Rows from block 13 of the encoder of a small masked image model, named by matrix and row number. Rows with one number within an expert belong to one neuron, the router's apart. Each number is 50 + 15 x the weight over its row's rms, rounded and kept within 0 to 99. All counts start at 0.
Before each expert's rows are labels from the 100 images, of 14848, where the router gives the expert most weight on average: "peak at" is the part of the image that holds the peak. Only what is clearly more common there than usual is listed. The data: regions of photos with short descriptions (Visual Genome). In brackets: how many of the 100, against the usual share in percent.
# router: slot weights (encoder.blocks.13.mlp.router.weight, 128x128, trained with AdamW), inputs 0-63
# up: expert up (encoder.blocks.13.mlp.up, 64x64x128), inputs 0-63
# down: expert down (encoder.blocks.13.mlp.down, 64x128x64, transposed), outputs 0-63

# expert 46
peak at: bottom right (34 vs 14.1)
router.92:56 53 43 34 50 19 52 20 60 46 48 57 50 34 61 48 39 65 56 48 33 54 69 50 54 46 41 19 48 52 96 74 61 39 34 58 50 69 56 56 41 41 28 47 52 51 52 55 35 38 57 49 62 37 44 50 37 58 69 66 36 85 80 45
router.93:49 51 44 26 60 25 51 14 70 61 66 48 58 50 63 42 55 57 51 53 42 53 55 58 58 46 32 35 60 54 76 75 35 38 25 75 48 46 70 64 41 24 31 59 44 46 55 46 35 36 42 43 62 50 56 41 46 57 75 75 37 84 78 59
up.0:52 43 62 65 40 70 46 58 47 48 63 38 65 40 48 48 67 33 58 41 38 47 58 99 50 35 69 68 54 43 27 53 72 54 57 49 01 60 57 62 49 54 57 33 54 67 23 79 39 28 54 20 39 56 43 59 57 38 55 57 59 34 37 65
down.0:50 51 50 50 50 51 51 51 50 47 78 50 50 51 53 50 53 51 50 50 52 50 51 49 50 50 49 49 28 52 52 51 50 50 50 49 50 50 50 51 52 50 50 49 50 45 50 49 50 50 52 50 49 50 50 49 50 50 49 50 50 51 59 50
up.1:52 50 53 55 52 56 46 47 54 65 49 37 56 38 49 47 39 99 47 47 41 55 68 60 52 43 45 46 48 47 34 23 48 60 49 51 55 51 54 63 56 62 60 67 53 31 62 77 52 34 41 15 47 74 57 54 46 62 46 52 41 55 45 45
down.1:48 46 50 50 53 50 49 50 50 49 42 51 48 47 50 55 47 11 51 51 50 50 51 49 47 50 36 50 51 47 50 50 49 58 50 46 54 50 49 51 47 49 51 50 99 51 51 42 50 49 00 50 52 51 50 39 50 48 50 51 78 32 40 50
up.3:52 99 60 91 37 58 46 42 56 60 57 56 52 60 63 50 55 41 50 62 45 43 32 56 36 38 00 68 45 42 40 44 52 33 40 56 65 50 51 58 40 50 32 43 64 12 54 60 44 47 38 48 50 58 47 70 55 33 45 53 62 56 54 80
down.3:50 50 50 51 51 50 57 49 50 50 49 50 50 50 50 50 50 50 50 50 49 50 50 50 50 49 50 50 50 66 50 50 50 50 50 50 49 50 50 50 50 50 50 50 50 51 50 50 50 50 50 50 50 51 50 50 50 50 50 60 50 49 50 50
up.7:51 47 49 67 39 30 51 49 61 49 63 43 59 38 37 35 16 57 30 33 42 62 33 51 68 69 19 72 47 39 48 63 59 36 38 26 47 52 52 58 60 64 74 64 63 42 47 38 31 68 59 49 55 26 26 57 62 57 63 63 46 47 42 65
down.7:41 50 54 38 52 49 84 52 48 42 57 51 65 47 46 50 48 53 40 50 45 50 50 55 51 58 89 51 50 46 44 50 50 34 49 56 49 00 48 48 48 49 47 47 47 49 51 46 51 50 50 55 47 52 54 99 52 50 57 50 49 47 65 57
up.12:93 27 46 80 55 75 37 53 54 52 36 68 59 35 73 34 68 31 31 54 43 59 60 26 37 42 42 53 33 37 39 40 22 38 61 24 51 35 72 33 13 35 48 23 64 43 51 69 63 50 49 77 51 24 56 49 61 56 54 59 42 38 54 43
down.12:10 51 56 50 48 48 72 49 57 51 48 49 59 50 54 55 55 48 48 57 51 51 51 49 51 40 49 52 43 57 13 50 48 90 52 47 73 52 55 48 51 49 50 52 57 48 48 53 47 49 56 00 45 50 50 48 49 48 63 48 48 46 50 51
up.14:68 75 46 60 37 41 49 67 55 36 26 27 52 51 54 36 41 28 54 40 63 42 59 30 50 62 28 25 21 62 20 56 74 58 62 26 38 35 50 77 40 43 40 26 31 39 71 45 56 42 68 23 55 55 59 56 38 39 35 51 60 65 47 44
down.14:13 58 52 60 31 80 50 45 49 99 44 52 29 61 47 56 52 50 44 38 47 50 47 53 37 54 44 48 50 51 50 48 74 49 50 54 18 51 44 52 55 64 58 53 50 52 50 52 43 58 52 26 52 52 45 46 55 46 45 00 49 54 46 47
up.19:50 48 41 59 52 61 59 69 43 42 54 28 60 51 49 51 54 35 45 52 42 51 36 50 37 33 65 51 44 53 62 38 66 92 61 69 00 39 65 39 52 63 48 36 43 99 18 50 46 44 46 68 45 26 46 41 58 49 53 49 62 32 46 47
down.19:55 49 50 52 50 50 16 50 50 49 50 50 50 49 51 47 50 51 49 50 08 50 50 59 50 99 50 49 50 50 53 51 51 50 50 50 49 50 47 50 50 50 49 50 00 50 51 52 51 56 50 50 50 50 50 52 49 51 49 50 50 50 62 51

# expert 2
peak at: bottom right (34 vs 14.1)
router.4:59 56 53 35 52 22 45 21 58 38 48 60 43 31 52 44 47 66 57 43 42 38 75 40 63 55 46 29 59 51 99 60 53 48 43 57 61 75 65 65 48 25 29 50 47 51 45 53 52 59 53 43 48 35 46 43 38 43 61 67 33 74 83 46
router.5:59 67 49 37 61 21 58 25 67 45 52 69 50 35 48 39 48 59 64 38 35 36 55 61 59 44 43 37 53 68 88 84 61 34 35 74 63 74 70 59 41 39 36 58 61 42 55 40 25 44 44 57 37 39 47 59 40 38 63 67 26 75 73 55
up.2:50 52 49 52 49 51 49 50 51 49 51 49 49 99 51 49 51 99 52 49 52 51 38 45 50 48 49 28 53 46 51 51 49 51 50 00 50 99 50 45 50 51 53 63 46 50 48 32 50 53 52 49 50 49 50 50 55 51 50 51 50 44 50 49
down.2:41 50 50 50 50 40 50 50 49 49 50 50 50 51 02 50 51 50 50 49 50 49 50 49 69 50 48 50 50 49 51 51 47 49 50 49 53 51 48 49 53 49 50 51 50 51 50 30 50 15 55 77 50 50 50 51 50 50 50 50 50 50 48 50
up.4:50 49 51 49 50 50 52 50 50 50 50 50 51 39 49 50 50 37 49 51 50 50 50 52 50 51 49 58 99 51 49 50 51 49 50 53 49 45 50 50 50 50 50 46 47 49 50 51 49 47 50 49 49 50 50 51 49 50 51 50 50 49 50 51
down.4:54 48 49 49 50 65 50 62 50 43 50 50 50 50 74 50 49 49 50 50 51 50 50 50 49 50 51 50 50 51 50 51 49 50 50 50 49 50 50 50 00 50 51 50 49 48 51 50 50 67 50 50 51 50 53 48 52 50 49 50 50 51 50 50
up.19:50 49 47 53 52 55 53 53 48 49 53 48 50 51 48 50 43 52 52 50 54 47 45 46 49 60 47 49 52 49 49 47 49 55 48 47 44 44 54 58 47 49 51 85 36 57 44 48 51 61 51 63 53 44 50 49 53 51 48 51 51 48 51 53
down.19:51 50 54 55 50 51 49 50 50 99 51 51 50 51 51 50 51 62 47 50 40 50 50 87 50 59 50 50 52 92 50 49 53 51 50 50 50 50 05 50 49 51 50 50 47 50 51 50 50 51 50 65 47 50 45 99 50 50 50 48 50 49 50 50
up.30:51 51 50 49 54 50 51 41 62 49 47 00 46 00 54 54 50 39 47 49 51 44 52 00 48 46 46 50 46 51 49 29 52 50 51 51 54 49 49 49 48 49 49 49 54 56 49 53 53 59 63 51 52 57 52 52 47 49 45 53 48 51 53 48
down.30:54 74 50 54 50 45 30 50 50 51 50 50 50 46 47 48 50 50 49 50 50 38 51 55 34 50 53 47 50 50 51 51 99 50 50 53 50 50 35 50 50 50 50 30 47 99 50 73 49 60 53 41 50 50 51 48 50 00 58 57 48 46 50 50
up.35:49 49 41 10 50 54 58 52 48 51 56 49 49 59 46 48 43 57 61 51 55 47 00 37 46 61 51 49 53 49 29 40 51 63 56 51 46 34 53 54 49 55 53 51 42 65 49 51 50 66 46 86 53 30 50 51 88 52 39 35 51 51 51 51
down.35:50 51 50 50 43 50 50 51 50 50 51 49 51 50 50 55 51 83 50 51 50 52 82 51 50 52 50 51 99 50 47 50 51 51 50 50 52 50 50 50 50 50 50 50 49 50 50 52 50 48 50 50 50 50 50 51 50 49 50 00 50 50 50 50
up.38:49 55 50 53 51 44 53 51 51 54 52 51 54 48 46 49 51 47 49 51 53 49 45 46 49 49 52 50 50 52 51 51 51 46 47 51 43 50 52 54 50 48 43 51 49 49 50 55 45 51 47 51 42 49 51 53 48 46 58 49 50 50 54 54
down.38:66 00 46 50 51 50 61 50 50 51 50 58 53 55 49 50 48 49 65 89 51 50 50 50 50 48 50 50 50 93 49 50 50 50 00 55 49 51 50 50 50 50 51 34 57 49 50 65 36 52 23 48 51 50 51 50 50 49 45 50 44 65 51 40
up.41:47 42 53 56 28 47 65 49 46 40 53 55 53 61 55 47 38 30 50 43 53 46 21 50 53 51 58 47 68 30 52 56 53 43 51 28 55 54 42 43 63 52 51 45 43 36 44 51 54 74 60 53 47 00 47 59 63 38 45 40 56 42 48 60
down.41:50 59 50 50 50 50 54 50 49 52 48 50 49 53 49 50 48 57 50 48 52 51 51 49 51 49 52 50 50 54 59 50 51 49 50 50 52 50 48 50 51 50 52 52 50 36 37 50 50 51 50 35 50 50 50 50 52 50 37 27 49 52 50 00

# expert 6
peak at: top centre (32 vs 9.4)
router.12:34 50 49 38 43 58 29 58 54 62 41 17 45 49 53 61 67 62 45 64 58 63 46 40 44 39 42 56 43 47 00 24 43 58 56 69 51 40 58 47 76 80 75 46 37 62 41 59 58 42 46 34 66 65 59 38 46 49 33 25 65 09 22 36
router.13:32 71 51 62 51 51 27 64 48 44 53 23 48 46 56 60 72 49 63 46 75 50 45 09 44 40 44 51 33 46 27 29 57 65 58 47 53 38 50 47 69 71 71 42 33 59 43 57 62 49 62 48 61 52 49 32 35 41 28 22 69 27 08 42
up.0:56 28 55 54 46 49 55 32 48 54 59 50 24 47 64 40 50 45 54 68 21 45 60 50 54 38 32 63 55 32 20 22 57 57 55 45 19 60 82 05 62 64 45 43 45 60 60 69 00 41 52 99 51 57 61 61 62 55 48 52 52 52 36 87
down.0:50 74 50 36 51 59 47 71 64 46 34 37 56 47 45 68 52 59 41 45 86 74 41 46 38 60 63 39 49 79 86 71 51 52 43 45 81 40 26 76 41 51 58 64 58 49 45 30 84 48 60 00 52 71 47 36 42 50 41 40 54 47 45 30
up.1:50 44 50 50 71 56 50 48 59 53 47 47 58 52 55 47 43 01 67 37 71 46 31 39 65 15 46 80 17 46 49 49 00 65 62 51 45 48 60 61 43 50 52 57 45 60 44 70 52 47 30 82 52 56 50 45 37 43 55 45 49 58 53 50
down.1:54 70 48 33 50 42 28 44 51 51 51 50 35 39 56 66 58 88 50 52 37 48 70 72 50 75 53 37 99 58 54 52 99 47 60 34 50 52 47 29 64 28 48 40 70 40 48 32 53 39 53 31 46 55 51 51 68 52 47 48 52 33 54 45
up.2:49 53 27 48 50 50 41 49 43 17 33 49 65 26 08 29 44 66 51 53 50 57 50 59 54 53 50 61 48 50 30 57 44 74 46 61 50 49 53 58 49 43 15 45 66 49 54 44 89 50 48 49 51 48 72 61 47 51 54 52 45 46 68 51
down.2:48 56 65 53 46 56 53 55 32 87 63 51 42 69 86 50 49 34 51 40 49 40 54 49 50 41 33 45 52 56 84 56 58 44 53 33 39 60 52 41 43 55 63 51 48 51 51 63 24 48 56 34 52 54 47 37 46 44 38 51 46 55 34 60
up.3:52 42 50 46 48 41 44 63 80 47 55 34 53 62 47 42 46 40 57 49 61 31 61 51 46 52 50 48 31 54 65 51 57 44 41 43 57 50 34 44 57 55 44 39 47 41 29 52 54 00 81 39 40 45 47 45 79 33 50 55 62 49 58 59
down.3:55 58 39 52 64 51 43 39 48 48 45 49 38 47 64 52 53 44 44 55 41 66 49 45 56 72 75 53 53 50 31 42 38 57 65 58 45 49 72 62 53 44 43 53 53 55 54 51 46 99 41 50 61 49 43 66 25 78 31 41 18 59 49 46
up.4:52 99 51 44 67 50 51 58 57 41 52 50 51 39 37 49 43 57 48 52 47 49 11 49 99 53 51 30 69 51 50 57 61 55 49 56 45 58 50 51 30 53 66 60 53 23 40 84 53 31 49 25 25 53 71 78 68 41 29 42 53 49 46 48
down.4:54 00 53 65 25 51 43 48 47 43 39 51 42 65 55 47 61 34 46 55 72 25 81 55 00 48 54 62 28 52 49 40 46 61 51 48 50 46 49 32 61 51 48 48 47 86 60 37 76 67 61 70 58 32 15 34 52 68 44 48 50 53 73 48
up.5:52 61 46 31 48 52 70 48 30 43 47 57 50 26 64 79 75 42 50 49 36 48 42 47 23 51 14 47 46 25 42 44 50 49 51 49 59 90 43 35 82 54 51 47 99 42 63 39 54 55 49 39 47 31 51 50 51 30 63 48 43 49 43 46
down.5:46 52 49 75 53 48 21 45 50 62 53 37 67 64 53 28 12 72 54 47 61 45 61 46 65 50 92 50 60 59 68 51 53 56 51 47 46 34 61 57 15 61 53 56 00 44 51 50 49 47 55 57 56 68 51 44 41 49 50 53 44 37 63 66
up.6:36 57 66 36 52 44 29 83 50 80 47 42 45 48 17 47 43 41 63 46 57 36 76 41 42 38 76 28 53 37 44 59 59 55 55 50 50 81 33 23 60 44 50 54 48 64 00 76 47 55 40 51 52 44 50 24 65 46 55 67 49 57 61 52
down.6:64 46 44 62 46 53 54 24 44 19 60 66 48 67 92 52 56 62 45 50 40 54 37 59 50 75 34 57 46 60 57 27 46 50 50 53 44 27 77 62 29 47 43 50 61 53 96 21 45 34 78 62 43 60 52 74 41 48 40 51 61 43 48 53

# expert 36
peak at: bottom right (32 vs 14.1)
router.72:41 52 53 05 51 21 51 28 66 54 62 64 42 37 59 41 43 56 51 51 36 35 82 55 61 43 31 19 59 64 81 55 56 34 31 73 52 62 57 70 33 29 44 77 58 33 54 65 32 42 57 57 57 37 59 60 37 60 62 54 35 77 67 53
router.73:62 61 41 35 55 21 53 31 59 42 45 61 55 31 48 48 47 78 51 35 37 50 62 41 53 38 42 15 60 47 99 67 49 39 32 69 55 66 60 62 45 25 32 59 56 36 47 56 46 47 53 50 57 21 42 45 49 58 68 67 40 84 77 43
up.3:28 60 54 00 71 54 24 40 57 44 60 84 57 38 54 40 62 61 58 62 58 36 79 40 37 72 55 55 47 60 58 37 50 77 46 55 58 26 35 52 48 52 41 95 37 40 45 48 46 47 48 42 59 46 62 55 58 34 35 47 31 35 49 49
down.3:51 44 62 48 99 53 51 54 46 50 55 50 53 54 54 53 55 99 46 49 50 69 50 53 38 51 54 51 52 53 55 54 46 51 42 49 33 45 55 47 47 47 52 46 58 50 50 50 51 49 49 49 50 49 51 70 57 51 32 47 48 59 49 49
up.4:51 13 33 40 60 34 73 34 45 58 80 42 52 63 34 46 35 33 53 38 45 42 41 68 99 35 68 63 72 51 56 42 61 47 39 64 30 41 57 35 28 12 50 57 44 55 47 36 44 37 55 24 36 21 53 47 48 57 54 36 68 56 10 61
down.4:53 49 43 48 68 49 41 55 33 45 48 45 71 26 50 40 37 51 38 48 27 54 55 65 63 84 52 44 51 51 57 54 54 51 49 52 00 34 52 59 37 48 50 51 47 51 45 45 53 48 35 50 52 59 50 65 46 50 53 50 55 21 53 47
up.10:59 36 63 58 67 41 54 55 42 44 04 73 53 51 59 41 42 67 58 50 70 44 59 53 65 59 28 38 47 43 72 38 21 42 40 26 99 42 48 08 41 33 37 51 76 36 39 37 58 48 57 75 58 61 59 38 44 50 70 71 62 94 46 64
down.10:48 63 99 20 49 42 59 54 50 50 46 49 49 47 20 49 51 50 46 53 48 49 52 80 53 49 54 37 46 00 49 47 44 32 50 52 54 35 53 21 51 50 18 50 51 51 51 59 50 53 96 55 51 50 55 50 51 49 52 50 48 51 51 50
up.11:77 48 49 38 47 35 64 59 40 54 64 58 54 42 74 30 03 48 76 24 32 57 47 68 57 51 54 38 71 38 43 62 51 43 59 56 49 44 36 41 59 35 29 21 40 45 38 51 32 49 50 30 44 30 30 31 47 41 47 48 70 34 31 52
down.11:51 45 06 49 53 48 53 48 49 52 41 49 54 50 60 37 48 39 49 49 46 19 52 53 49 48 67 50 53 51 49 49 62 49 51 50 51 54 51 50 51 49 52 41 54 49 51 53 54 72 47 48 57 49 50 50 47 50 55 51 40 45 50 51
up.12:40 48 49 28 56 26 32 35 54 45 58 26 71 58 50 68 59 35 34 35 33 41 68 32 63 78 46 64 61 56 74 66 51 56 45 30 87 44 33 75 75 53 39 48 44 29 41 48 50 45 28 42 47 20 51 58 29 59 73 43 33 50 72 39
down.12:49 51 50 50 50 48 53 50 51 50 51 49 45 50 53 56 52 52 50 51 60 49 48 47 50 48 53 50 51 49 49 52 49 49 49 49 58 48 50 48 49 49 49 48 99 51 55 49 50 51 51 50 48 50 52 50 43 49 49 50 50 51 51 49
up.15:52 45 35 51 52 78 50 17 55 40 69 66 57 68 43 69 64 51 58 52 60 47 42 27 36 56 24 33 38 55 42 53 64 48 61 64 36 34 65 46 70 81 68 33 26 45 65 67 49 35 66 62 51 61 30 61 48 67 52 39 34 34 16 35
down.15:51 53 51 50 54 53 54 50 47 48 50 53 50 47 43 71 56 30 52 44 49 51 48 24 54 50 47 55 45 49 45 52 00 51 58 47 99 47 39 70 57 48 55 46 56 47 46 48 49 40 32 49 37 53 49 41 54 62 44 50 50 61 50 57
up.22:50 49 40 52 51 46 65 51 51 40 47 56 46 43 55 47 48 00 50 51 51 51 26 52 53 44 51 57 58 53 73 51 58 44 50 58 50 46 44 49 49 37 48 00 74 47 53 46 46 56 49 43 32 44 40 58 48 43 61 58 55 51 50 58
down.22:49 48 49 35 58 44 99 49 49 49 48 49 71 52 51 50 53 53 49 49 50 49 50 49 49 47 67 50 45 51 50 49 54 18 50 53 29 35 50 49 51 50 49 51 49 49 50 50 50 52 53 51 50 51 50 85 53 52 50 51 47 50 99 50

# expert 1
peak at: top left (37 vs 14.1)
router.2:40 24 43 06 63 67 56 43 67 63 39 42 35 40 49 56 59 83 40 52 17 66 45 73 64 43 62 64 57 53 45 46 49 64 36 80 59 42 52 45 33 55 45 23 76 46 39 60 66 40 51 74 70 40 38 43 60 39 68 61 52 65 67 50
router.3:54 33 55 17 49 37 60 37 77 66 46 37 53 61 50 39 51 90 45 34 07 59 45 90 65 43 54 67 57 44 71 71 60 59 40 84 65 56 59 47 33 38 61 49 83 50 56 67 57 34 49 61 57 27 45 44 68 61 58 64 40 69 77 46
up.7:46 51 42 52 50 55 50 53 45 48 51 51 59 36 55 50 52 62 46 12 57 46 49 28 50 53 50 21 57 44 65 44 73 45 52 33 19 57 49 46 67 54 53 49 58 51 36 51 93 99 58 12 55 55 02 53 50 50 53 50 48 47 51 53
down.7:51 49 75 53 50 45 51 50 55 34 52 35 50 48 50 49 48 28 50 87 39 45 67 42 39 53 66 99 40 77 51 55 33 63 64 55 82 37 47 51 53 50 65 26 29 72 81 48 14 26 52 91 48 37 82 42 35 39 51 51 33 30 54 61
up.31:50 62 51 56 50 51 44 50 50 48 49 50 50 49 50 50 48 52 48 46 50 50 50 43 44 49 50 49 49 50 71 52 48 49 00 50 57 50 51 53 53 50 50 46 50 50 49 51 49 51 51 53 52 99 50 50 48 50 50 56 46 44 52 73
down.31:50 54 56 29 44 50 47 65 53 51 53 47 57 76 47 47 49 15 56 44 52 70 16 45 48 55 41 63 45 43 47 49 72 50 72 40 46 12 92 62 45 29 54 42 55 45 45 79 37 56 46 50 37 62 52 58 45 50 63 59 49 58 49 48
up.32:48 52 54 60 50 49 66 48 50 50 50 52 51 63 51 50 50 53 49 57 42 49 49 49 48 52 46 67 50 54 56 50 50 50 51 66 54 35 51 51 47 60 50 90 32 49 57 51 13 40 40 52 51 45 53 50 52 51 41 45 29 50 48 51
down.32:66 56 15 02 47 50 53 81 48 64 56 51 29 60 44 42 50 73 56 51 58 53 50 52 40 49 21 48 58 48 50 30 56 56 46 33 32 53 60 38 41 47 51 39 95 42 34 52 58 61 63 49 55 73 27 53 54 50 64 53 79 95 50 58
up.43:53 44 51 50 49 49 36 53 53 80 41 29 51 71 60 54 51 99 53 59 47 46 55 52 60 47 47 99 12 53 43 49 48 54 49 67 59 41 47 56 45 50 50 30 53 52 34 46 47 43 49 53 59 47 45 48 49 50 75 49 49 53 55 50
down.43:47 50 48 49 44 51 66 66 47 54 50 67 58 40 46 51 50 00 41 48 45 42 47 65 51 60 50 00 86 26 43 44 62 57 49 47 50 56 56 51 44 54 49 71 46 40 44 50 84 50 31 33 53 57 51 53 52 52 50 35 51 47 28 48
up.49:49 67 49 79 42 51 70 52 50 53 85 48 39 50 50 69 45 53 48 46 49 40 49 61 07 63 62 69 66 50 72 47 61 50 53 51 48 47 47 00 46 82 46 38 37 48 52 58 49 41 49 10 47 52 44 49 57 50 47 54 50 57 49 54
down.49:51 48 49 31 69 49 52 50 49 40 38 53 52 45 47 51 55 77 63 47 59 02 39 69 66 75 50 59 43 79 44 45 40 22 50 43 52 51 47 50 59 51 51 66 36 52 49 47 60 40 41 54 62 27 63 37 53 68 44 22 60 53 15 45
up.56:50 47 50 59 51 46 52 50 99 50 66 47 50 50 53 49 49 48 49 48 25 49 60 62 50 49 53 49 55 49 45 49 20 50 51 50 81 51 47 51 09 48 98 52 52 53 30 56 16 03 54 48 49 48 50 49 51 54 58 49 52 51 50 50
down.56:54 46 47 55 50 41 43 50 00 54 44 52 51 40 56 43 52 47 40 38 50 48 50 50 50 52 32 08 59 27 81 43 78 58 24 42 13 57 56 42 65 51 00 52 50 51 52 51 57 90 64 03 67 49 18 51 70 51 43 47 54 71 37 47

# expert 45
peak at: bottom left (32 vs 14.1)
router.90:46 57 44 16 65 36 54 13 77 58 55 43 48 40 54 49 58 49 51 64 35 44 48 55 51 50 37 55 67 69 76 79 52 32 35 82 35 56 49 79 36 20 27 60 61 42 60 66 48 29 46 46 51 45 67 55 50 32 76 62 49 82 61 61
router.91:61 56 50 29 50 17 51 25 54 40 57 57 49 33 56 53 42 69 64 47 40 50 78 49 56 54 45 23 55 59 99 58 52 47 39 60 49 72 46 59 44 32 22 48 51 40 51 50 43 44 42 47 55 25 43 43 50 57 68 67 42 83 86 54
up.3:44 49 58 74 52 40 51 48 49 56 55 41 56 48 46 41 46 55 49 35 48 52 43 50 40 45 38 31 52 40 47 56 65 64 52 52 56 51 56 57 56 76 29 99 12 67 45 47 37 71 49 69 59 26 51 03 56 62 43 56 50 43 48 55
down.3:57 49 50 51 50 46 01 50 50 50 49 51 50 51 48 46 49 51 51 51 46 50 50 57 51 51 50 50 99 56 54 51 50 50 00 50 49 92 47 51 47 50 50 50 00 50 49 52 50 49 00 49 54 47 50 49 50 50 50 50 50 50 16 50
up.4:50 54 39 59 40 75 51 51 50 36 61 45 43 38 23 51 54 51 62 41 45 60 01 46 46 43 38 66 59 39 48 67 57 62 55 58 38 33 66 58 58 52 68 00 64 76 60 54 61 50 21 00 56 46 39 38 48 70 46 54 45 34 56 47
down.4:49 48 50 50 52 64 49 50 50 53 50 50 49 50 50 50 50 60 49 56 48 51 49 49 49 50 49 50 51 50 49 48 99 53 50 50 50 49 50 50 53 50 52 47 50 51 49 49 49 50 50 44 50 42 42 51 51 50 99 50 49 50 50 50
up.6:34 51 48 07 67 56 65 31 52 36 41 54 33 80 48 62 46 36 36 41 63 41 81 56 63 69 46 68 32 37 49 34 58 53 63 28 39 31 54 23 63 55 71 80 51 61 50 37 76 70 33 57 45 66 62 44 59 31 38 27 61 29 60 54
down.6:51 57 51 50 49 50 48 53 48 44 49 49 51 42 52 34 42 48 53 50 53 49 42 51 52 64 60 49 50 41 55 49 49 51 49 52 48 50 53 54 54 49 50 51 48 51 47 45 51 52 51 53 48 50 53 51 43 47 48 49 64 49 50 52
up.7:47 60 60 69 56 45 45 49 47 59 51 52 51 42 53 51 51 57 52 47 50 48 99 52 48 46 46 34 48 51 54 44 52 54 50 52 50 53 48 52 49 50 55 51 50 44 54 55 48 49 50 37 55 68 53 52 51 56 47 51 38 68 49 52
down.7:47 50 49 51 51 56 49 50 50 50 45 51 47 49 50 99 50 35 52 50 48 52 50 52 50 48 00 49 52 45 50 49 52 56 50 49 97 51 51 49 53 50 50 59 99 52 51 51 52 46 50 51 56 50 50 13 49 51 46 52 50 51 10 52
up.8:47 66 57 65 51 26 52 43 53 48 44 45 50 34 47 49 58 45 47 47 47 49 99 36 49 49 50 40 59 59 43 57 20 49 46 56 78 66 36 43 82 60 47 99 49 56 36 62 51 71 57 51 47 51 54 35 47 46 51 60 47 57 51 39
down.8:49 51 43 49 38 50 50 50 67 47 53 50 49 51 41 35 26 52 51 52 99 49 47 51 49 49 54 52 52 54 43 50 50 50 44 50 53 58 44 49 50 50 52 47 58 55 49 51 49 54 50 48 53 46 52 53 49 38 49 61 50 50 49 51
up.9:57 48 58 45 51 27 12 54 53 65 58 56 41 29 00 58 39 50 53 52 62 56 72 48 41 51 88 33 28 49 29 54 44 79 65 71 47 85 55 42 57 56 42 71 64 52 61 39 18 36 48 46 53 53 56 36 46 64 56 64 33 68 46 25
down.9:52 51 50 49 50 50 48 50 50 49 53 50 49 50 44 50 51 50 99 48 58 50 50 49 50 25 49 50 53 50 50 51 50 50 46 50 50 51 52 52 50 49 50 50 49 51 50 51 51 47 04 50 95 45 49 07 50 50 50 52 51 50 49 50
up.11:44 30 36 32 49 59 52 53 49 48 58 48 48 65 43 37 57 26 37 52 32 51 19 50 47 56 54 69 59 52 45 47 78 35 46 79 37 16 49 46 49 53 32 53 26 48 56 47 46 18 38 74 57 49 44 50 48 49 20 50 57 57 48 65
down.11:54 48 51 50 50 50 35 50 53 51 52 49 50 50 49 50 49 50 51 51 50 50 50 50 50 50 52 49 52 99 49 50 50 53 49 50 43 50 48 56 00 50 50 49 00 50 50 50 51 49 46 50 50 49 50 50 50 50 51 54 51 49 50 50